From a checkpoint of a small image VAE: decoder activation silu.
Rows from block 18 of the encoder of a small image VAE, named by matrix and row number. Each number is 128 + 24 x the weight over its row's rms, rounded and kept within 0 to 255. All counts start at 0. Numbers have three digits each. After the name is the row's rms in percent of the matrix's.
After each channel's rows are labels from the 100 images, of 14976, where the channel reaches its highest value: "patch colour" is the nearest of a few named colours to the mean colour under the peak. Only what is clearly more common there than usual is listed. The data: photos with spoken descriptions (Open Images, Localized Narratives).
# conv1: bottleneck pointwise conv (encoder.blocks.20.conv1.weight, 160x336x1x1, standardized in use), inputs 168-335

conv1.70 146:118166159130171109108155112138140180117139142070166146142123139152130152116131109124112128144152142113157139112127163109107147156202116124124162125109112095132116083139113109126118119129182127097139088123108106127114118111125158148141100104101154124129100147126112121106158143141115155121139107116175118125149154100121115114090141152145147145122138106120135130112135117086145119112161122094159139104123188136125116137153151149155167141104168115116139082115091115110114099111146158133109077175157114150136
patch colour: black

conv1.89 051:141151108110131091116111103105114133116084126155102146144114160151128107100142115095151096100084144100115118173116133142113061142140108125076077140141140132137122117126128109126134150084138108133166140120126137132119096122138132150149173147148138141164133140046142128149112122114172100069135137115111113077109162122136102123164122139122108128093100090187095091137103110127116143130132119149163115152122128109126120146125096177162139107156129133145129127115132137115121147156114144127154131139104125137124
patch colour: grey

conv1.76 101:130117104159162098110127119146144136148148102105146111106138110113155152143139102145157125109129136115131101117124128113176160117121147121129104133121162099172123115125151087147116139094196160122135148116133164127147083114125143114086134123115084108141136152108116165136144122126122125122135086120143128179078109146101082150122109095142160093137116111150120111142188119132147171128133207121136164104097093183138112160151119151128148104158129159099183143176124175150121154126128168138076144163202173137114
patch colour: black

conv1.3 120:120161101116110142168105109147139166091178152119132123124142117107169131158118130134158136098130152135124145126187213165120145140101119116123097123105121142149170149107104112094152113123160107098135149121120120114156127156116089151140114092112127141147158133091112140121114159135136094112145113077109111125158140121139131146147118132133141114126138144130061131143139139169131119114060113139113124102102164112125165141139215143119100169107147119114084100144110057115106107177113136108136116127072072124099
patch colour: white

conv1.9 066:156130111084108121099116124103112132135149146158084165192087124129157132119118138164104113131142150116143138174140143145147105146127080126108139147151118123123095120128137112105147109107073117121122120146155107116108164116131127095138110171132150113129145095117082132104158152114138154091149152124111146147168143149144151154120143177121134139106179108097151114132137138153144083111145131121116147123122116157123159103114118169109122110164132161146167133134144166136086110124109128159063144107142144121148
patch colour: black

conv1.41 102:134144110140123091136143117129142133163133144146145107137142143114085108113119124163182085162162110116091138147145129141125156116128123114053092178129161147105118133117111110105126128116149115097120138169112175131114081115064145112101147115130132165125143136149162118106130151136111109146154178132108124145195135111083114121089126125158086152119156143109098138116091116121128131099144188102135160120098126150142103141124231157173098099135123099136111131174175118129118215083182106126154126162108128144175
patch colour: pink; white

conv1.153 124:137072149135123100131136131098096129127150122154084171133133169161131160081080090137138078120118141087113137154097114131141115100132142159153157154165132130108125119122156117139180101146180141079131112132113164137114122117114121125151111119147143078130124119108144118107124116145131089092155098142100123125134100126156131137166148140151077108118088109155131091139131138109124129121117121159145141152111162119072151151185209102143098172103109137125157142089101132144075130195132149098111157132118085129161
patch colour: pink

conv1.32 084:147104108130114134112122129146110140182129112154118114167128162150090156094129116137103114119112096095179130183069136123103093130115148146094137170167097143142114107158097129098156126071127153129165110119105088115132106134130124133129122135113078094126105124146099154105095140152119146129141117114128127110114120089101123111134130129121116094125104144143110123141148122151147148136148142126153142081150077156159104106151088146110185143177144148143171133168124177163080119120162124146084115118125112113158
patch colour: brown; black

conv1.28 121:108202087116154142103125114135127133140164136118166145096151121129130130142106161125112125111132141138115134142142183116117083086143118146156134136134127107181106119067164122113119151136146123077109095126114135111134132092081134126143116132111125107111122085121124128153112184152128108114145109125147137150135129127135163125121121127148133153121054141104185145132129140119131156131142140137136147139125160147132135095145185124150091114134201120155098084151127145104124135125119149109163136137128058126120
patch colour: white; pink

conv1.97 123:099183153132101103115112141093145091113100105098101109135164125172122148133100130143169131147117121159103130172166126093120129152140098119084142100119095102096143136135109088117131109116131123151116119087173096152106146119105213146129088174157113114131155141129126131150139159153106091109128096121107153122154140128143136129152144129147148156156137100118169121135119139159131148170100129197154096111138104102117151155138102170072146108131124097117115116095107127155115129090160125120083093129128095145117
patch colour: brown

conv1.64 100:094139093145159119112093115181136107146114097103095099122146094134117105130116140087169136129114125135124166108142143116128140133128155150160145151130105106112091150132118154158126107169118152105132098164156163111118141102079104121118171115112161066121119120144121133150133143158108099129122150137108136133137140136135132085114141114109130137165147120160101104084120179115122112131101090163110110123206144084114148160098093109042184158111112127110105137102115139173164100122130110127136121104131137122123
patch colour: brown

conv1.66 076:148136170152157133118155119124130117163139144135098132111083090151088178146129102134183096170137122118121120134147103113144122136136118129109149104135138129117127109134101135133093147113119111136123123098110145082142115157108113130136125129109104140158137161120098107137152117143133116122134146148131144085120167141116130070193085156115090168153125119130160082108165114137135153130167089122116152110149133156159132144101162170094143133195129163150171153161110166173128156149135154096138148132170127153128
patch colour: pink

conv1.82 111:097119122112122117113115172123151166129143110142137150138149133123122134127106129121131125156186080153133114134157155149112127122173110096158118108134159163171142127186124136127138117090114132073089128085177100145155124158201107132105090146138097176146151105086130147148120118104128098118100157152108106113101139108137139135148079127144141111146120096111166113129114146147147085158133116109136116110128115107111096144154125131151131131170107112112159123147136048132136133132149144124147123132162145134089
patch colour: white; pink

conv1.139 046:130161088159117129094130114123060135100141188138136115125075112128134137119138122126128096174162116158116125126124152155162127146128142112146135140144128090140114090146117155079115118148132097134104146115122140144130119156144144122140123112097102116102152131069179096133150148136107132106122141160125133137134081164127129134139136145145136146133111051129139153138091138161129120137137122147142133150117124116137126106129127135133113143137136113125117138135138126123135115116148133135123135148126136123132
patch colour: grey

conv1.119 088:119124149134101137120104157109117145116142110125094101136143123145081132129066155132147165097077139112116103115158179149138107116157105129089125122145132120141134128175149080115065109121126115140170103136112129138108088095094129102159173145143144113123162149102154122150147118101148105131107114092138099146133137089122110133165124125131167142124088161101111159168108096178091137116150202129119165169086111117106176104108193158152124122107101094101093142157109075115096134091147157126118113135091152129127
patch colour: pink

conv1.16 091:148171134165114145126098127113122130124121124160129166122153096140149121120145152168155135135118144101142112117186141166177119081151136104111137110166102117121124149086064087138125122153161099124087150124122106089116094144127115115135155107127124112167117149142128122099111165143138182119178166126089150110195180147117151124072142135151127160163172131113093126108153136102112102119150146145141075168186144069117102132136125112107123117122109126174075123111152069128160138096092116122183092149110137135123
patch colour: black

conv1.142 127:114118138106116119100172124113141119153116121118154141149161108156140115142126161129143112108144149105127174123113122088142137182147150107171140144133105118121159112127064098100167110113131097118154085112093167158083156182131143123103158132130125152117136147140112159120161116146135094105097139158102127082072133146205116133138102157095159103149124138146122137136130134137151122094146096094126149110084088152115111095100100133120126080105103179110152165133059135112124155120156145100086125122141162130124
patch colour: pink

conv1.156 102:099115133111150152146144137159149120114144132140138124129115162159133134174105162110128108098178131163125146153111124065133113131149111178149129099109109094106118123139128148129173108148099101096152101074100115131150155167112118147101136104156145096107128156152125117149101144136143120123126098103166111106105145126134095124133077120151124137124143108172123129117158144116126145099108071137105118133142104147176111144084067071083167155075134117094122088113150198152158067135069121127128104099135124112134
patch colour: black

conv1.73 112:132151155165150103126114103130113154151147141107104123132150153120101145076103106113131154147137166156102119145135105111111101142136139120115150128136086142160130129126137131154056150133189121121136107155114161118193143121125130117101100082147119199160104149136063129131115111173131145142129163111131122113150149151159088096146139139172136145113126130142111111106127165087169160139115089134186084099177121177147216146124072082105171180126127086102154094111125085097125140136132098113125130117105114104114
patch colour: brown

conv1.22 123:134180108116115164150117122110115118114082150147129096101122144134126114138159122132159178163125124100122123133117077126120140080148164137123135185151096132172130082165103119113146102169147156126101072145107144105136111101158120116159136180092125144141103104115152138136125142123138128112110100138061088126125127098104164133126120141174153100119140123117089144119123153150150143128151122197116102119135071128080090083144099107121141176092102123168154136073155101102099136116147151023149107140099103075151
patch colour: white

conv1.11 086:125118138123097135148121122122166142123154186143108158136127174107091149142132128120140125127100110115139118170149120134128121128103163116107087112128129148124117121146099091160103117097151146139108123158101111131123099135095140129125148086124143109158109151076072120132127114118111114158118152158092141124168113109156126104145087119127121116152121167149138095125131141121088134118113097147092158142198159122160124164163151182133156159148101122159145125141110128147130115159095145137124125127131097143165
patch colour: grey

conv1.159 143:107159142145108120132137148098128122114093160120128127133101135168170126149131161104122123103130080114141138151125102143147140159124115123134124160104139158092121123128134124110177099094137138146108099135181114118162132117101155093141129145115141179128099134171144152128166149144092126140128124147139110131151129062109151140101128103151176135146098124147124140114121116086137108073116120103127085115093126129083145125111130073166133152099094129132106105097122064092119172075153102147116103091097112128127
patch colour: white

conv1.127 100:145103139117125184155106127142156106156181159069151157147125136183148152103162179112121153137130139111092106127110156127135115124151151141140128141095133121183137114154102109143126106129153138129156123133148133133137163118084191110120130143119133174099147153132113132124127152162144137130166137151126133162138146151110153138110126109123110161130133128107083122129123148159126167158123155140126159169138167159103135119132135082128128133140150145118122114159151139145153123109106163124134114167067138145138
patch colour: black

conv1.65 123:099151123163164105094144129080146117132161156078122135174123112108144127089095131128132091145107148151148114145134150136148141119127153098077121163133157141173092121090144148169108136144117133161105108090129143113119144151149121094110154101130126149151125139118142159155117121148143110114126135143137136135106128143162125121099097088103108111112152119139126115074134122152142133067145121107137180113123104153123093123187175127078183126139057101157173113132073150166127128152106125135094068129181165177146
patch colour: white

conv1.47 114:115127129159121122118091125135098055130129142135133100147182161138111138108084120133154141170135100154145132121126143096117125090143105129120141120108053163131113159132116067123110090152150104097125174179129096129120080113127137149084189140186124139157114106140120157120117126151108127119157121117147116129106097124098134159155141138121109130121127112130124119117120128159116107152077138074150099153114117174099156099161153124176102141137099128076130112150127170111117146161113099156126120102165140125145
patch colour: pink; white

conv1.36 126:088115165118124102152142134138140114136161094099132131146132159105141133144132138117158078085106123131159092136129142143152161134101109084120090156119158169129094087110103172132172127126143109094141068183154157123136144117104156129148115147140139113112113101137118132122083139134148176122138111122128101150114123115123128137133140133151150131093104153103114130098131145103133150156158098118076106151075145139141064096103187083129102149134071115177107155112117087123136134158125095073165142138142101147105
patch colour: pink; white

conv1.8 091:055120148177129130140112144100155127120135105113107088115148123154134120093120112126115135164189112125135153160174098094161166119125159147147144156107123124110136138121107110144121129091115119104103129099129151125149101099040139147133171146092088131142106115137149126128155138119123100144164130117116113129127140085145123112112120127087107130125150135151127087104146134123164130140109085130140119109166084094128175146150127129086190177134141156104165140134135144128163083148143157138110120133120137146134
patch colour: brown

conv1.61 113:120171143149136154139114098127159099122114151109086111110108121139134092110154113098130156124171078169117133100105171133152137137138137126144159126183102131155123114150156086129131089176154104102147087108113148136137112121134106112145096099127118137144101136109164143139112114127160093166122076131069153124143114146108131112115108121146127132089112118099105147125131131159115161132134165130135188113054136195131134143159112127172131099123129115104157140174123097132110131123163119069108147110197160141106
patch colour: white

conv1.111 167:119133130117158136102130121119135174130125135067131081144128141137120126134086148119151110118129140141105120127108117126116151069090121142130138136107150128132118121080117144120102109141163133089132183125130134123112154131157128147149137145124134148126102122143126129129124132121120148129117109139113126130131129143109114117129132109096079139121086107118091135138119146126131115133089120151101106137140115131105104142090128167140140077157101155116133095124071104102127170162124126152134098132089070118179
patch colour: pink

conv1.39 099:103109144079124130103127130148125086140095130127127137149151119118160177126137095112162123148171074134111148107118183134104168125161114146117138156158140120164143102084117104183119117178140115151104130122166077129130112134142124081145145161122152119126133150170169111140141124091151110141155108143115148155178124090128126131121165129171084144120099145073146122069116107112136112145114119196116131072095093106123137092125189083138099142129165111159119117147197125087131141144150100105145153140121113128132
patch colour: pink; white

conv1.149 101:114104146142132156108179140102127142116146122112153137102187105140158145123157152107127102119138160192115141184151107114171167137186129096128096173139091140103152122129117144128115157134125124138152137180113143170213099092150131151151142122124136117178116105099121112091149095108150097107103116150144134108126094116109142161131093105139150112153146093167144135152110082119137147103129138096097144103070117093102116086124159135155094093139133126152126116109138084129100121103137138130123107121111081133116
patch colour: white; pink

conv1.124 049:148136125117116161091120123181115153121096128146157133119109105141120115078136128181141103141199106102171121161154138133161149138134149142114154141144103103139155101151148104132086133146117166136123137107124155123126122124117135140114110132102106128111138098092160125140157134152109142090125148113144126064140145144141147106151145097148133128149134118134136085129081137134090091120151097143146126129143131134132140138105150176128113155140134126103122150111135104125104122136132130137141145120136120093130
patch colour: brown

conv1.141 103:090123101136146135122107148128073138089126139087145129121148105136108155115124152104120101061133084115103135159145133089137116127114113167134095110128119136128138133141111134103107172118127098124124132136133105141164139149164136184164123142127166147108151120129092152144129154133150131141131141155135150147135123169155120160105140127149139127098142076124151133136092121126102103097131152168123162137131157143099143127162143146188089104142139162134153127076124167132147159148126171149112141115161130104145
patch colour: pink

conv1.5 070:101105109118082141156155136127128143113169158135122176154137174147133144177148100117118179121085127153118146181151103174094132115101125076130113177148153091111158112111110139134097105096130102134102137123136125174141094127145124124126137126126142103151136142114097147087109162092101166079134134130103142141146165169140137143123100151161147120122095060139108085099120148086115137129145109140139131169120138117068135116107217140098124136117148124182140116107120099131085114136126139140112144114107158161108
patch colour: white

conv1.90 109:123092151123140100159149127134128116138141139101126161130156137141120090129114161135092100107172121166094072142150105110154113099136100093111125099104147141136159107107162127115173141123123129104127152129155140104103127119136139123166105172139134118159108106107173165157168134151137130103116120149117100143131098147175126132151145118133128116123159145129118131161095141102147127084163147158094140115153193158110215105117113162148111121150136072104068083128147146091114185042103155172095092089116076107106
patch colour: pink; white

conv1.71 127:172145083135102152113141072142149164103137111123119164112150142133123117095146106156117158138160121107145135125136174134121105089093135188149114140118116100167130124120126137135156135109077160081083148152143116157096110125152124134133093149116137120143138142137136141149123129109109089117126143175101109090107133129131121147118129120124112122118152126134153148108146137197128154149106158120111113086130169147155135108143109091116128123111145161156157115113102152147094161089135097093130129112141130134136
patch colour: cyan

conv1.86 111:138132133094116112118110111139106149127137156143105113160157123141094111128127151126155123125136093125140133144129159149085099145119126126148159136117129127094133108108148133142187118101149132165119090126160127152075109100152094108132140150105106184128170111102122107137141104140127099107120076138109102134143112141119148141095159140146125125167110132123109130088121125116135105136163177156198149120161133160085170154108082142119096109142118143166161157140081099149103157126161111137063141129135104088115
patch colour: white; pink

conv1.44 148:134159147111158137116124131089172090122159110108128152125153112116102130127169142137136128142099134124119111098150168096106126213073144157127101126129145136061136139162090142137115115154133122104128094141108131131109140169118177143153164166156119122103126116114148124132091138154151114122126128089117069144137142123076115106109123130135148142132139119138111124149118129175128161117093119115106114184083111131162086098093103141128115146022097091098106157142143127141115125154112145203131089123127156095169
patch colour: black

conv1.4 111:119152110172110153122139143122112153154165101142122123110144121094112118136121106121164116111132118087110150095161123169129139159152137136097139112111068137093143141136078130098136118125124136077139126121124135157118132132163130136142146149130140153139122130102143090104095116148129125138137090175087126155162146087128162133140127138147140120129076089133116187090122124102136130111092152098124115179105094126152108098172144115134124159125200106124102114154138164109144080069118147155201158164142102167087
patch colour: white

conv1.144 125:129113108137124147115180137130127141112127155143127170136146119141150096134133139138167095122153102151185086175146156109118167120106135056161124164126107156109096129164090130159118153147133112099154111134092088135115147107119095137122116109095090215162140129121130108151136127121120163129163126132110121107168133118113125131119130135146130111165110120142126093116140177105142150125137088108120124092127143080094154128103139127104167162144135109144086092131087098133191103142105111136101120132073137112104
patch colour: white

conv1.84 062:103129150109190146164126150188132123111154078137160155106133104135090179114120147125060143164125136134143121163151100107098114121150182138110114110106159123117130127135104122129105168107113130092138110135175129136141115099130120142114176127119114130104155137160117112113138122143099135125100114106135133098103145123140152034093123137118136107115139146152106067068084116127177108154114134134155146121156120133102116145100137151114119112159126133153156151135130105113170131130136142130115128107155123129111
patch colour: black

conv1.92 133:131179122139099135085123111112129115143149177112117166159140132097146110128057092143186127071160148089131075200157133146132122167107090116129109117157148131090161075145110135104138095106140140152116141137179133106114124149141106160127121141109150086140118136134121108129144110119124101151136152102128160133090131163095119158097145119137104135126148129097115138104128132079117153140096157130155166147125167151161071092120153156173173074124126143079149097139127094106113144103167122143122122119129096101169
patch colour: white; pink

conv1.152 131:122078147127146112134132108149132112137083140125160135141155117132168087199127135131136124109105191182131155188156141145104192099139119144102139113166129129070097072117082171096133131146102122123141140164148119147148154112129108124152112106102141185129131113102108123126104137124139133129144107143137099111139138107133141132122117116119118146113115133167130143134118116149151123099100159074112127139089136129132128105122145145163098055120145109095131162127146096105110125116101121127102162134141121102116
patch colour: white; pink

conv1.103 051:141135102117124127102106128145122162151103114138123129062090111142069145111150121126151139123120172122147130125133126074118136139110125205130112125119109141112095128135136130089100128134151116140155133105126110130099124136113135100133116124088093139137149170092096198147194118119088118114124107094129119100110145166143156153185109154103146125128129061129131095137125107136157093140150102141139134107115126144078120109137102165108126097139103147131179198145103118108123134106145152117112134140156144130121
patch colour: pink; white