From a checkpoint of a small image VAE: 6.1M parameters, decoder norm groupnorm.
Rows from block 29 of the encoder of a small image VAE, named by matrix and row number. Each number is 128 + 32 x the weight over its row's rms, rounded and kept within 0 to 255. All counts start at 0. Numbers have three digits each.
After each channel's rows are labels from the 100 images, of 14976, where the channel reaches its highest value: "patch colour" is the nearest of a few named colours to the mean colour under the peak; "place" is the part of the image that holds the peak. Only what is clearly more common there than usual is listed. The data: photos with spoken descriptions (Open Images, Localized Narratives).
# conv1: bottleneck pointwise conv (encoder.blocks.32.conv1.weight, 160x488x1x1, standardized in use), inputs 122-243

conv1.2:135141117143129123093136147132153159110081153144129148126121116153129178134135164136155127181095128107137075120106104112147103155055136143127094125107102101148179127108160129122000136173190119156122176081143118106137144111132114122118096133092019103151106160104089085000102149114004116136133118049103066102128121083081055167202083131115153130106091141066115104097135
patch colour: pink; white
place: top left

conv1.132:163162148141121151106148129069125046168169069113155114101142189082144128096143143167150163106138102073156141097170047095195155092168184138169105149130153104159072106074123140149193089170128121107234119174118151137122137077105146153166140106131096161143121143102154161138176131111086153090103126115156096142134137182164099166105165097128057121178168127182154111095120
patch colour: pink
place: bottom centre

conv1.73:180149092139204119118130082131096075047169089138160126103080138049083129152134132117116145134159136178167184048184146155093224158147125099078125170146119180159141103097145091108090168137112162106115122114124106099130129104130105144146139088089056152108104127158194153102154173069135217087095145114143149163075127171145135090075154142151119159128130076121145182131104
patch colour: white; pink
place: bottom right

conv1.101:121067050151143138154137126119117139083123114107107086123131095073133056127175130148144126157142122123093124128163085114143127042180151110112093112116136104113147089151102202111133144157127154106122183137099186130083131080101100101155104132140114117176180107130122099168126178088109160138118154078151115133115096036079105144129119086122113140105160098091118149130107
patch colour: white
place: bottom right

conv1.14:107125117138107128168148143147149113185089133122101127153124114142131152134114146154150106112125161119153032138122138112162138196072128162112136112095091080144159139138137149118074112125147097117113170105117086114133106098162148133116146108099056085095071118129064129032062107141041079110152097110127107109110113079135068125144050156100089101136110161018085122120132
patch colour: white
place: top right

conv1.99:213133123138102163093064137119061153133130140111169148072089140129135174080100115144111082126184146173111097150123134132131128119166174125117217102094138123176157144090188147136210112121160152110104080081111128100165163151098076146142168162167080150083154132135142144114139148123111079064103111144124123116101106163119117123126169123153115127119144134110111086106139
patch colour: white
place: top right

conv1.21:151133100159130118121135144153143101140082150117126121109118106147135151140102143128043123126130124096124135142120125118166154169122141150134114125118127117160123113148140155138049123127150129132146130085162099111129130135121125096093113135128000143097096103112098073000107104111000088112185097075090132120104106084093104147114086151074097095104153147140142082083119
patch colour: pink
place: top left

conv1.46:133072152140132159052118154135093152201139156121115152122132139120121150132117099100107074132124099137096124116161142135088150102176143141132073134116144118095158149104093133101148088140077149145068130104158170138111116139181157118149121086158090119054162130107132077178125148104186082085137145148132103125081180137141140137110099074171174166087156148071147100199149
patch colour: brown
place: top left; top right

conv1.144:120070096120108157127142093202118114087151077128160167158169075145114080090127122116136148167127096200147073103105112124105109129146153126099172182094201184136149111066139145110107118145105121061142110098116150112163062124132134129084152085116154107135229193094124048122137126123100133116144097128162149127142148097115120121155122117074099101133146129136124181103120
patch colour: brown
place: bottom left

conv1.66:119160150100145099077176059114119085097169124171197176163194146100085118095192077187115099174066118163156192091146137146100132144148112121105195159191160156138127123142097143093058151044147105088148123187084144080105079161166132127119054131162157083074127127143192118102104145120086156110140134142171115099087073095122144093124142140129088147107106098122146094162112
patch colour: white
place: top left

conv1.86:124097120149165126095103121144136086061121151122137115177146179139148155143183138149141145130169118169193133095166110108087167133123208107113092105114118133096161155096097102134126106126138101078090063095140139118126184116066152122111163133146147113133146212158099133127168117112129137122133152143147079079085153165113119045149150145126130170136097167137143192138108
patch colour: green
place: bottom left

conv1.56:133117139120125147122081140098114075139114061139143191135145142125086116088113119134140099106099119117051105173130111098153127104179134143106128148167140182119086116138115080145142167071114118142131114095145115096099100130128127172150111117145117137184112131117125162149126140137092136171138112155161163144113085152157139162145151174103103181099115130120171125053147
patch colour: grey
place: centre

conv1.88:116101141148137069105087139116150125110092166101112139111103090149158112180129156092215157114125073142066133119053107160080054057114148114129137072122117150133180117129099157150150156093133100130150173147053082082104101132102135151110091102070103133103155108135075138164212107151140151131101110127122121138169136160065137051112127106153148085190195112094127073099080
patch colour: pink
place: top left

conv1.28:084157173092093117199094126198142079124109090134130127153160143113086148163153115135064127101097096142156095161083072155142072113072092147169161173157104162127167095149149112157166104131144062161201178152187155137169177104124160097120113138126094134133153108124164093060112143092143157108117129107186134155175126113123141162167132155059103123169108104140110174111182
patch colour: white; pink
place: top right

conv1.125:076063127137143094119100140110112135116115167118097137111105095118119144123089132131139135136141154150126105129113146132148137101144103146154097176082157080120061135164136160161151146104105135118089141099171086111132086112132134166124170165118132139157074171132172121175096120092131200129160103096078164141158113126073064107102118113142102142128134173148132123056138
patch colour: pink
place: centre

conv1.98:077107145102149116107111064077063170105164167091138155147158103144068131084169107201131108114128127141125124105080148133136135176140163094147166113136168180136126175137107186094110149100130108128098107105113044127089092144122109121127161107099140074142069215152129123090153169040120109139109104130141086148132146079147152163082139097137105169138071179085135128104115
patch colour: white
place: top right

conv1.18:115064068171100142117139139180145135132123090126170128142049086143156118144105153130165144126147058119090079102080125184122151186151078134136111084150135069113157152106081083178154127129120087110091061164089142048140131103129124104085115065173138097145188106104093127165128118140157140089113114178083125153213107099091130149114104116092082144105126110085109179101130
patch colour: pink
place: top left

conv1.67:161183099149163092161172102198100133063155130198119173119159181147083178135181115172135138161135116166144083112137129115078153101110163092075122154168107114159113194141115105103160072129148152139112100108100173125146242140140103129116117171147115134145117104131104148145108121161079145162097146116182093132066203153098170105171127108139170107125151145105117175133132
patch colour: black
place: bottom left

conv1.27:154136156100115098159089118137108114126126085071134144068081117084133155153151148123122121154145141134067082168114095134115139132125119097163127148153177190137160147144135115155137092085155100149144160060099097156104126098071132126118154131212154113181154096130124118098143075089111101103117140159110142109112181125141119121123129139133117118091108095046120153155183
patch colour: brown
place: bottom left

conv1.47:131096150133141136072127085101129126130060130087123108137137189192090134112155112104156097129093177152121148147165112119143123150106086108139077125173151145070135130109160119098104140155119129167112157137136172144193162110168181030140143121170192188173112144111173100140140096157085111174138126119175128082135127110099155112142166146131144172153196147132110117167150
patch colour: white
place: top right

conv1.45:113134166135104146112132000115129087150092118084130175170095090156094092069138159147086191162127134023128096172186101128107121110134103130122124141121128103104121163107140148090134162093205202159164182146127098147107126198186126178087145138172124153045099121139182135106156116121084132154100145189133146138138141109113108181123134136127136166177113107134169123114125
patch colour: grey
place: top left

conv1.107:053116146122090128134147117103130117163104138172096146184103097060115148111155127171184160126132161151109112084117120048123100114143118175151092124122124133097161070107131135116152128046113191121099114173152149128066071116108150134112130156087192120152147119102144074143133119143118106121125112087074122125081122159085114120154079113080116085151157194090116134083084
patch colour: white
place: bottom left

conv1.60:117106145101182122152155197131159134138153093076135112117198132099083068098155161136119144106143092134089127091135116106128077127151159123120116132111073096116113088089127070115096054106148046182149147143060104115122144114154211155157132155156094180113087172148169150078061076109118155160118112131100057121090144197134166129077187098152100133107115131143146100124136
patch colour: pink; white
place: top right

conv1.145:103142158148171134225152121129137127124118101073110151142103158148163115121156133139164123087123164117044153130076145045141088109125116088077104147127088164152140124094107070164097130142145119130122110150122146079165137141105109044185086152078063158200149101141112155104172099064119150133156138149157140153176148128134130111173154147109135156130193064137124209124112
patch colour: grey
place: top right

conv1.83:125135140110142086097118131106198155142122208081090105164133104122143129105056098147108117191108158140120107135120124097154182136131129154123126109146147170081153143104064185134132115159174079141093145108097086149121090162088114149130130123162121145068075192153162126127128129128163171129124106089152104142138089167170111125146141122140124154083115123115107125108125
patch colour: white; pink
place: top centre

conv1.41:127118106096112110113185116155117104060137097096159115111150163143127158108104112157128077123080116133096122114096154113119120113090116138125132090113102156175196115133152089088140182120134150144149076136138117127070118135149129087147132123116142188072106178128122110132117155135119132181130159129144163177164144119148152113117110137143147168151122142142127102093120
patch colour: grey
place: centre

conv1.140:142110137121135080120086127143111074171157114136105136158161094173119115087094128099137109096098144115106123132144126114140134108079148139133163160172125090155111122102146155148100144147130111114113149123092116120151098119146118088154115103135176158126099118157137099069159201095113120083177125070134139139133148129135080153109142105126138163097118081180121152123161
patch colour: grey
place: bottom right

conv1.106:086160110144128120108160124121117115124120120124168151076146177147201104141133146117144106112166135103137070156125099151091129113158143123143169178060156155126100153093205193150103125118178123118136092109145131131145140159134124110152066149087154147128170162124105182061161144126073100156136069146133168132154085094177136158161133147066138105132130113149109116151143
patch colour: black
place: bottom left; bottom right

conv1.114:099123170085068079119110116088125147083137087157164167118088106108089111123166124205152117127141070082079116138115085145115117111186116144154069080084104157139100121133210108147101139162130128121149162190144120128086093145156142116114066131090079099147165125145129144123142125103115162172133177112161108147116133158110170162143096151130124110131130089178147087104113
patch colour: pink
place: bottom left

conv1.5:122149117157101121066126124084125082160179161056126169154139117181158129093171096152128108118128101158170163147183092130142138141124156156160099072130162138174145104126125113150095136173224120091133141131156113119160092173157152146130076104154140158149146126161165154114136105153162155183115100164166159101030114131141129132172132117127087106143185193081136146182103
patch colour: white
place: top right

conv1.133:107151124148149136134161152100142096127086127127121131120137153159153145150117154076150130093136105125096147117136101140174122114106140139127093119147148121132149107101142159145153125211186174127130176098135144198173163149185149141157125104176084146190067131165117076150110202100171121120067130093171123104153126127129069132158157137126168179135173148141141194129153
patch colour: white
place: bottom right

conv1.113:103148149111062096148094088087146095088150126114141146114159117158141133079088166093144098104099146117145124169147136133160124185119154200119171132113162065181109139136087153089152117132199136155146095109078069117121131097124164068126107131074146104114156127092094127154117050158119089117142115112115177075119174133101128134148119150094121143102113131160091164126188
patch colour: pink
place: top left

conv1.94:113176161100181148129062076099100101157150166153147159158141180116094176105118092170098084148137174136130118136121123122093143150197155187108147134187164109160117145103117165116095180049106136095107104055158168169109140096123144201101156122141093138126141121142132144090148175124094130151094115182156149117117096139113140081153160130141130135128159158147185132158136
patch colour: white
place: top right; top left

conv1.36:058080075139087162150085126105099131102165110152088165125145121168152069157135140158175072139108090121105163132087158144171123068179148176134140064159144056146135143099099137119159141140092212151116116148112212153137109101069078198086188190118200186155108136108141146104092145142130099129151094090124129128084091101122146081122081093142105087117164100153178109136121
patch colour: white
place: bottom right; bottom left

conv1.103:161117108120088143097110116147114114092101172113143083107095082123110113120090122147139104152098149151122125111205091118077120049145089143170138155079156094090127100111139152108117062213088162138063106122147146163142090105201169119165127167119086057121135130163162110192121123111136175126131128082107120170150110160151158111170126098134077135087115064131182140135080
patch colour: pink
place: bottom centre

conv1.19:191141121142086094129066137175159134061070099132172150140122151105133137163180133143125169111122135097180097159137170137125137137112172153145102159124145110173103158084192155175167131082134149157161076121076166136166086144130154130101118087094138129141181079118109116161114148166165095130098141107127135186146170066127120133100101128137091056099110112084115108149099
patch colour: grey
place: bottom left

conv1.40:173066125138135125109097100177110136159133133134112109110143066139145130138096145084129101177174139206108095095123118079220123073107145091091143082125145152117182177081133112108093135106094103098105150139081207201160157115151139074112145115146130096089106144103172101134133144074124126100146183166127115122105150093129143093146123093139157130115100124168133164142096
patch colour: black
place: bottom left

conv1.119:084143139169128159106135189091192150093153133179087141117134108137179059114210066135128170149096177037128138151149122089117075131133180111128170088113149152143136106178067085142094132093084135094153080180153113119126090127082130154170184184175124131181158110119179117127143102145117098142157140174148170097126121158141120090136130158119155175135102101102150188119123
patch colour: white
place: top left

conv1.22:128158103137099124061088179167148149099134137173162180125169076136147103094158100109124110190067139158096143128185194170120119112142108174101151105093110130049106094137127131082161175147115087119168111102138169153106065084157140123186173083197128120087129128128152066124070182092109194171158116148149103153118128175148172123156135148120133101108062069126163078137129
patch colour: white
place: bottom right

conv1.118:144166103155130052064098157091115104151137173080063112166115102090100149157167150142180140140070124137097130166105131175095138189151130111162113029143085120108145146134180161190166120170133142181152200128130185116196137133121113133137152170144140103049135104083150111184144130083097085116096144137054131109112131117172149177097151142125112128132145159153148125125133
patch colour: white
place: top right

conv1.53:128113102144099163124148137138131127114079132123128106113097104141129112136079134132081115119106132121129103145076115130157161149153142131133102111103113126121136123161126148124043132097123161078097110084114084128115114143110161119070136148119044143070133124140141080059142169157000144118149088090097135082135128109064106128139089159086147114151141164129101175145161
patch colour: white
place: top left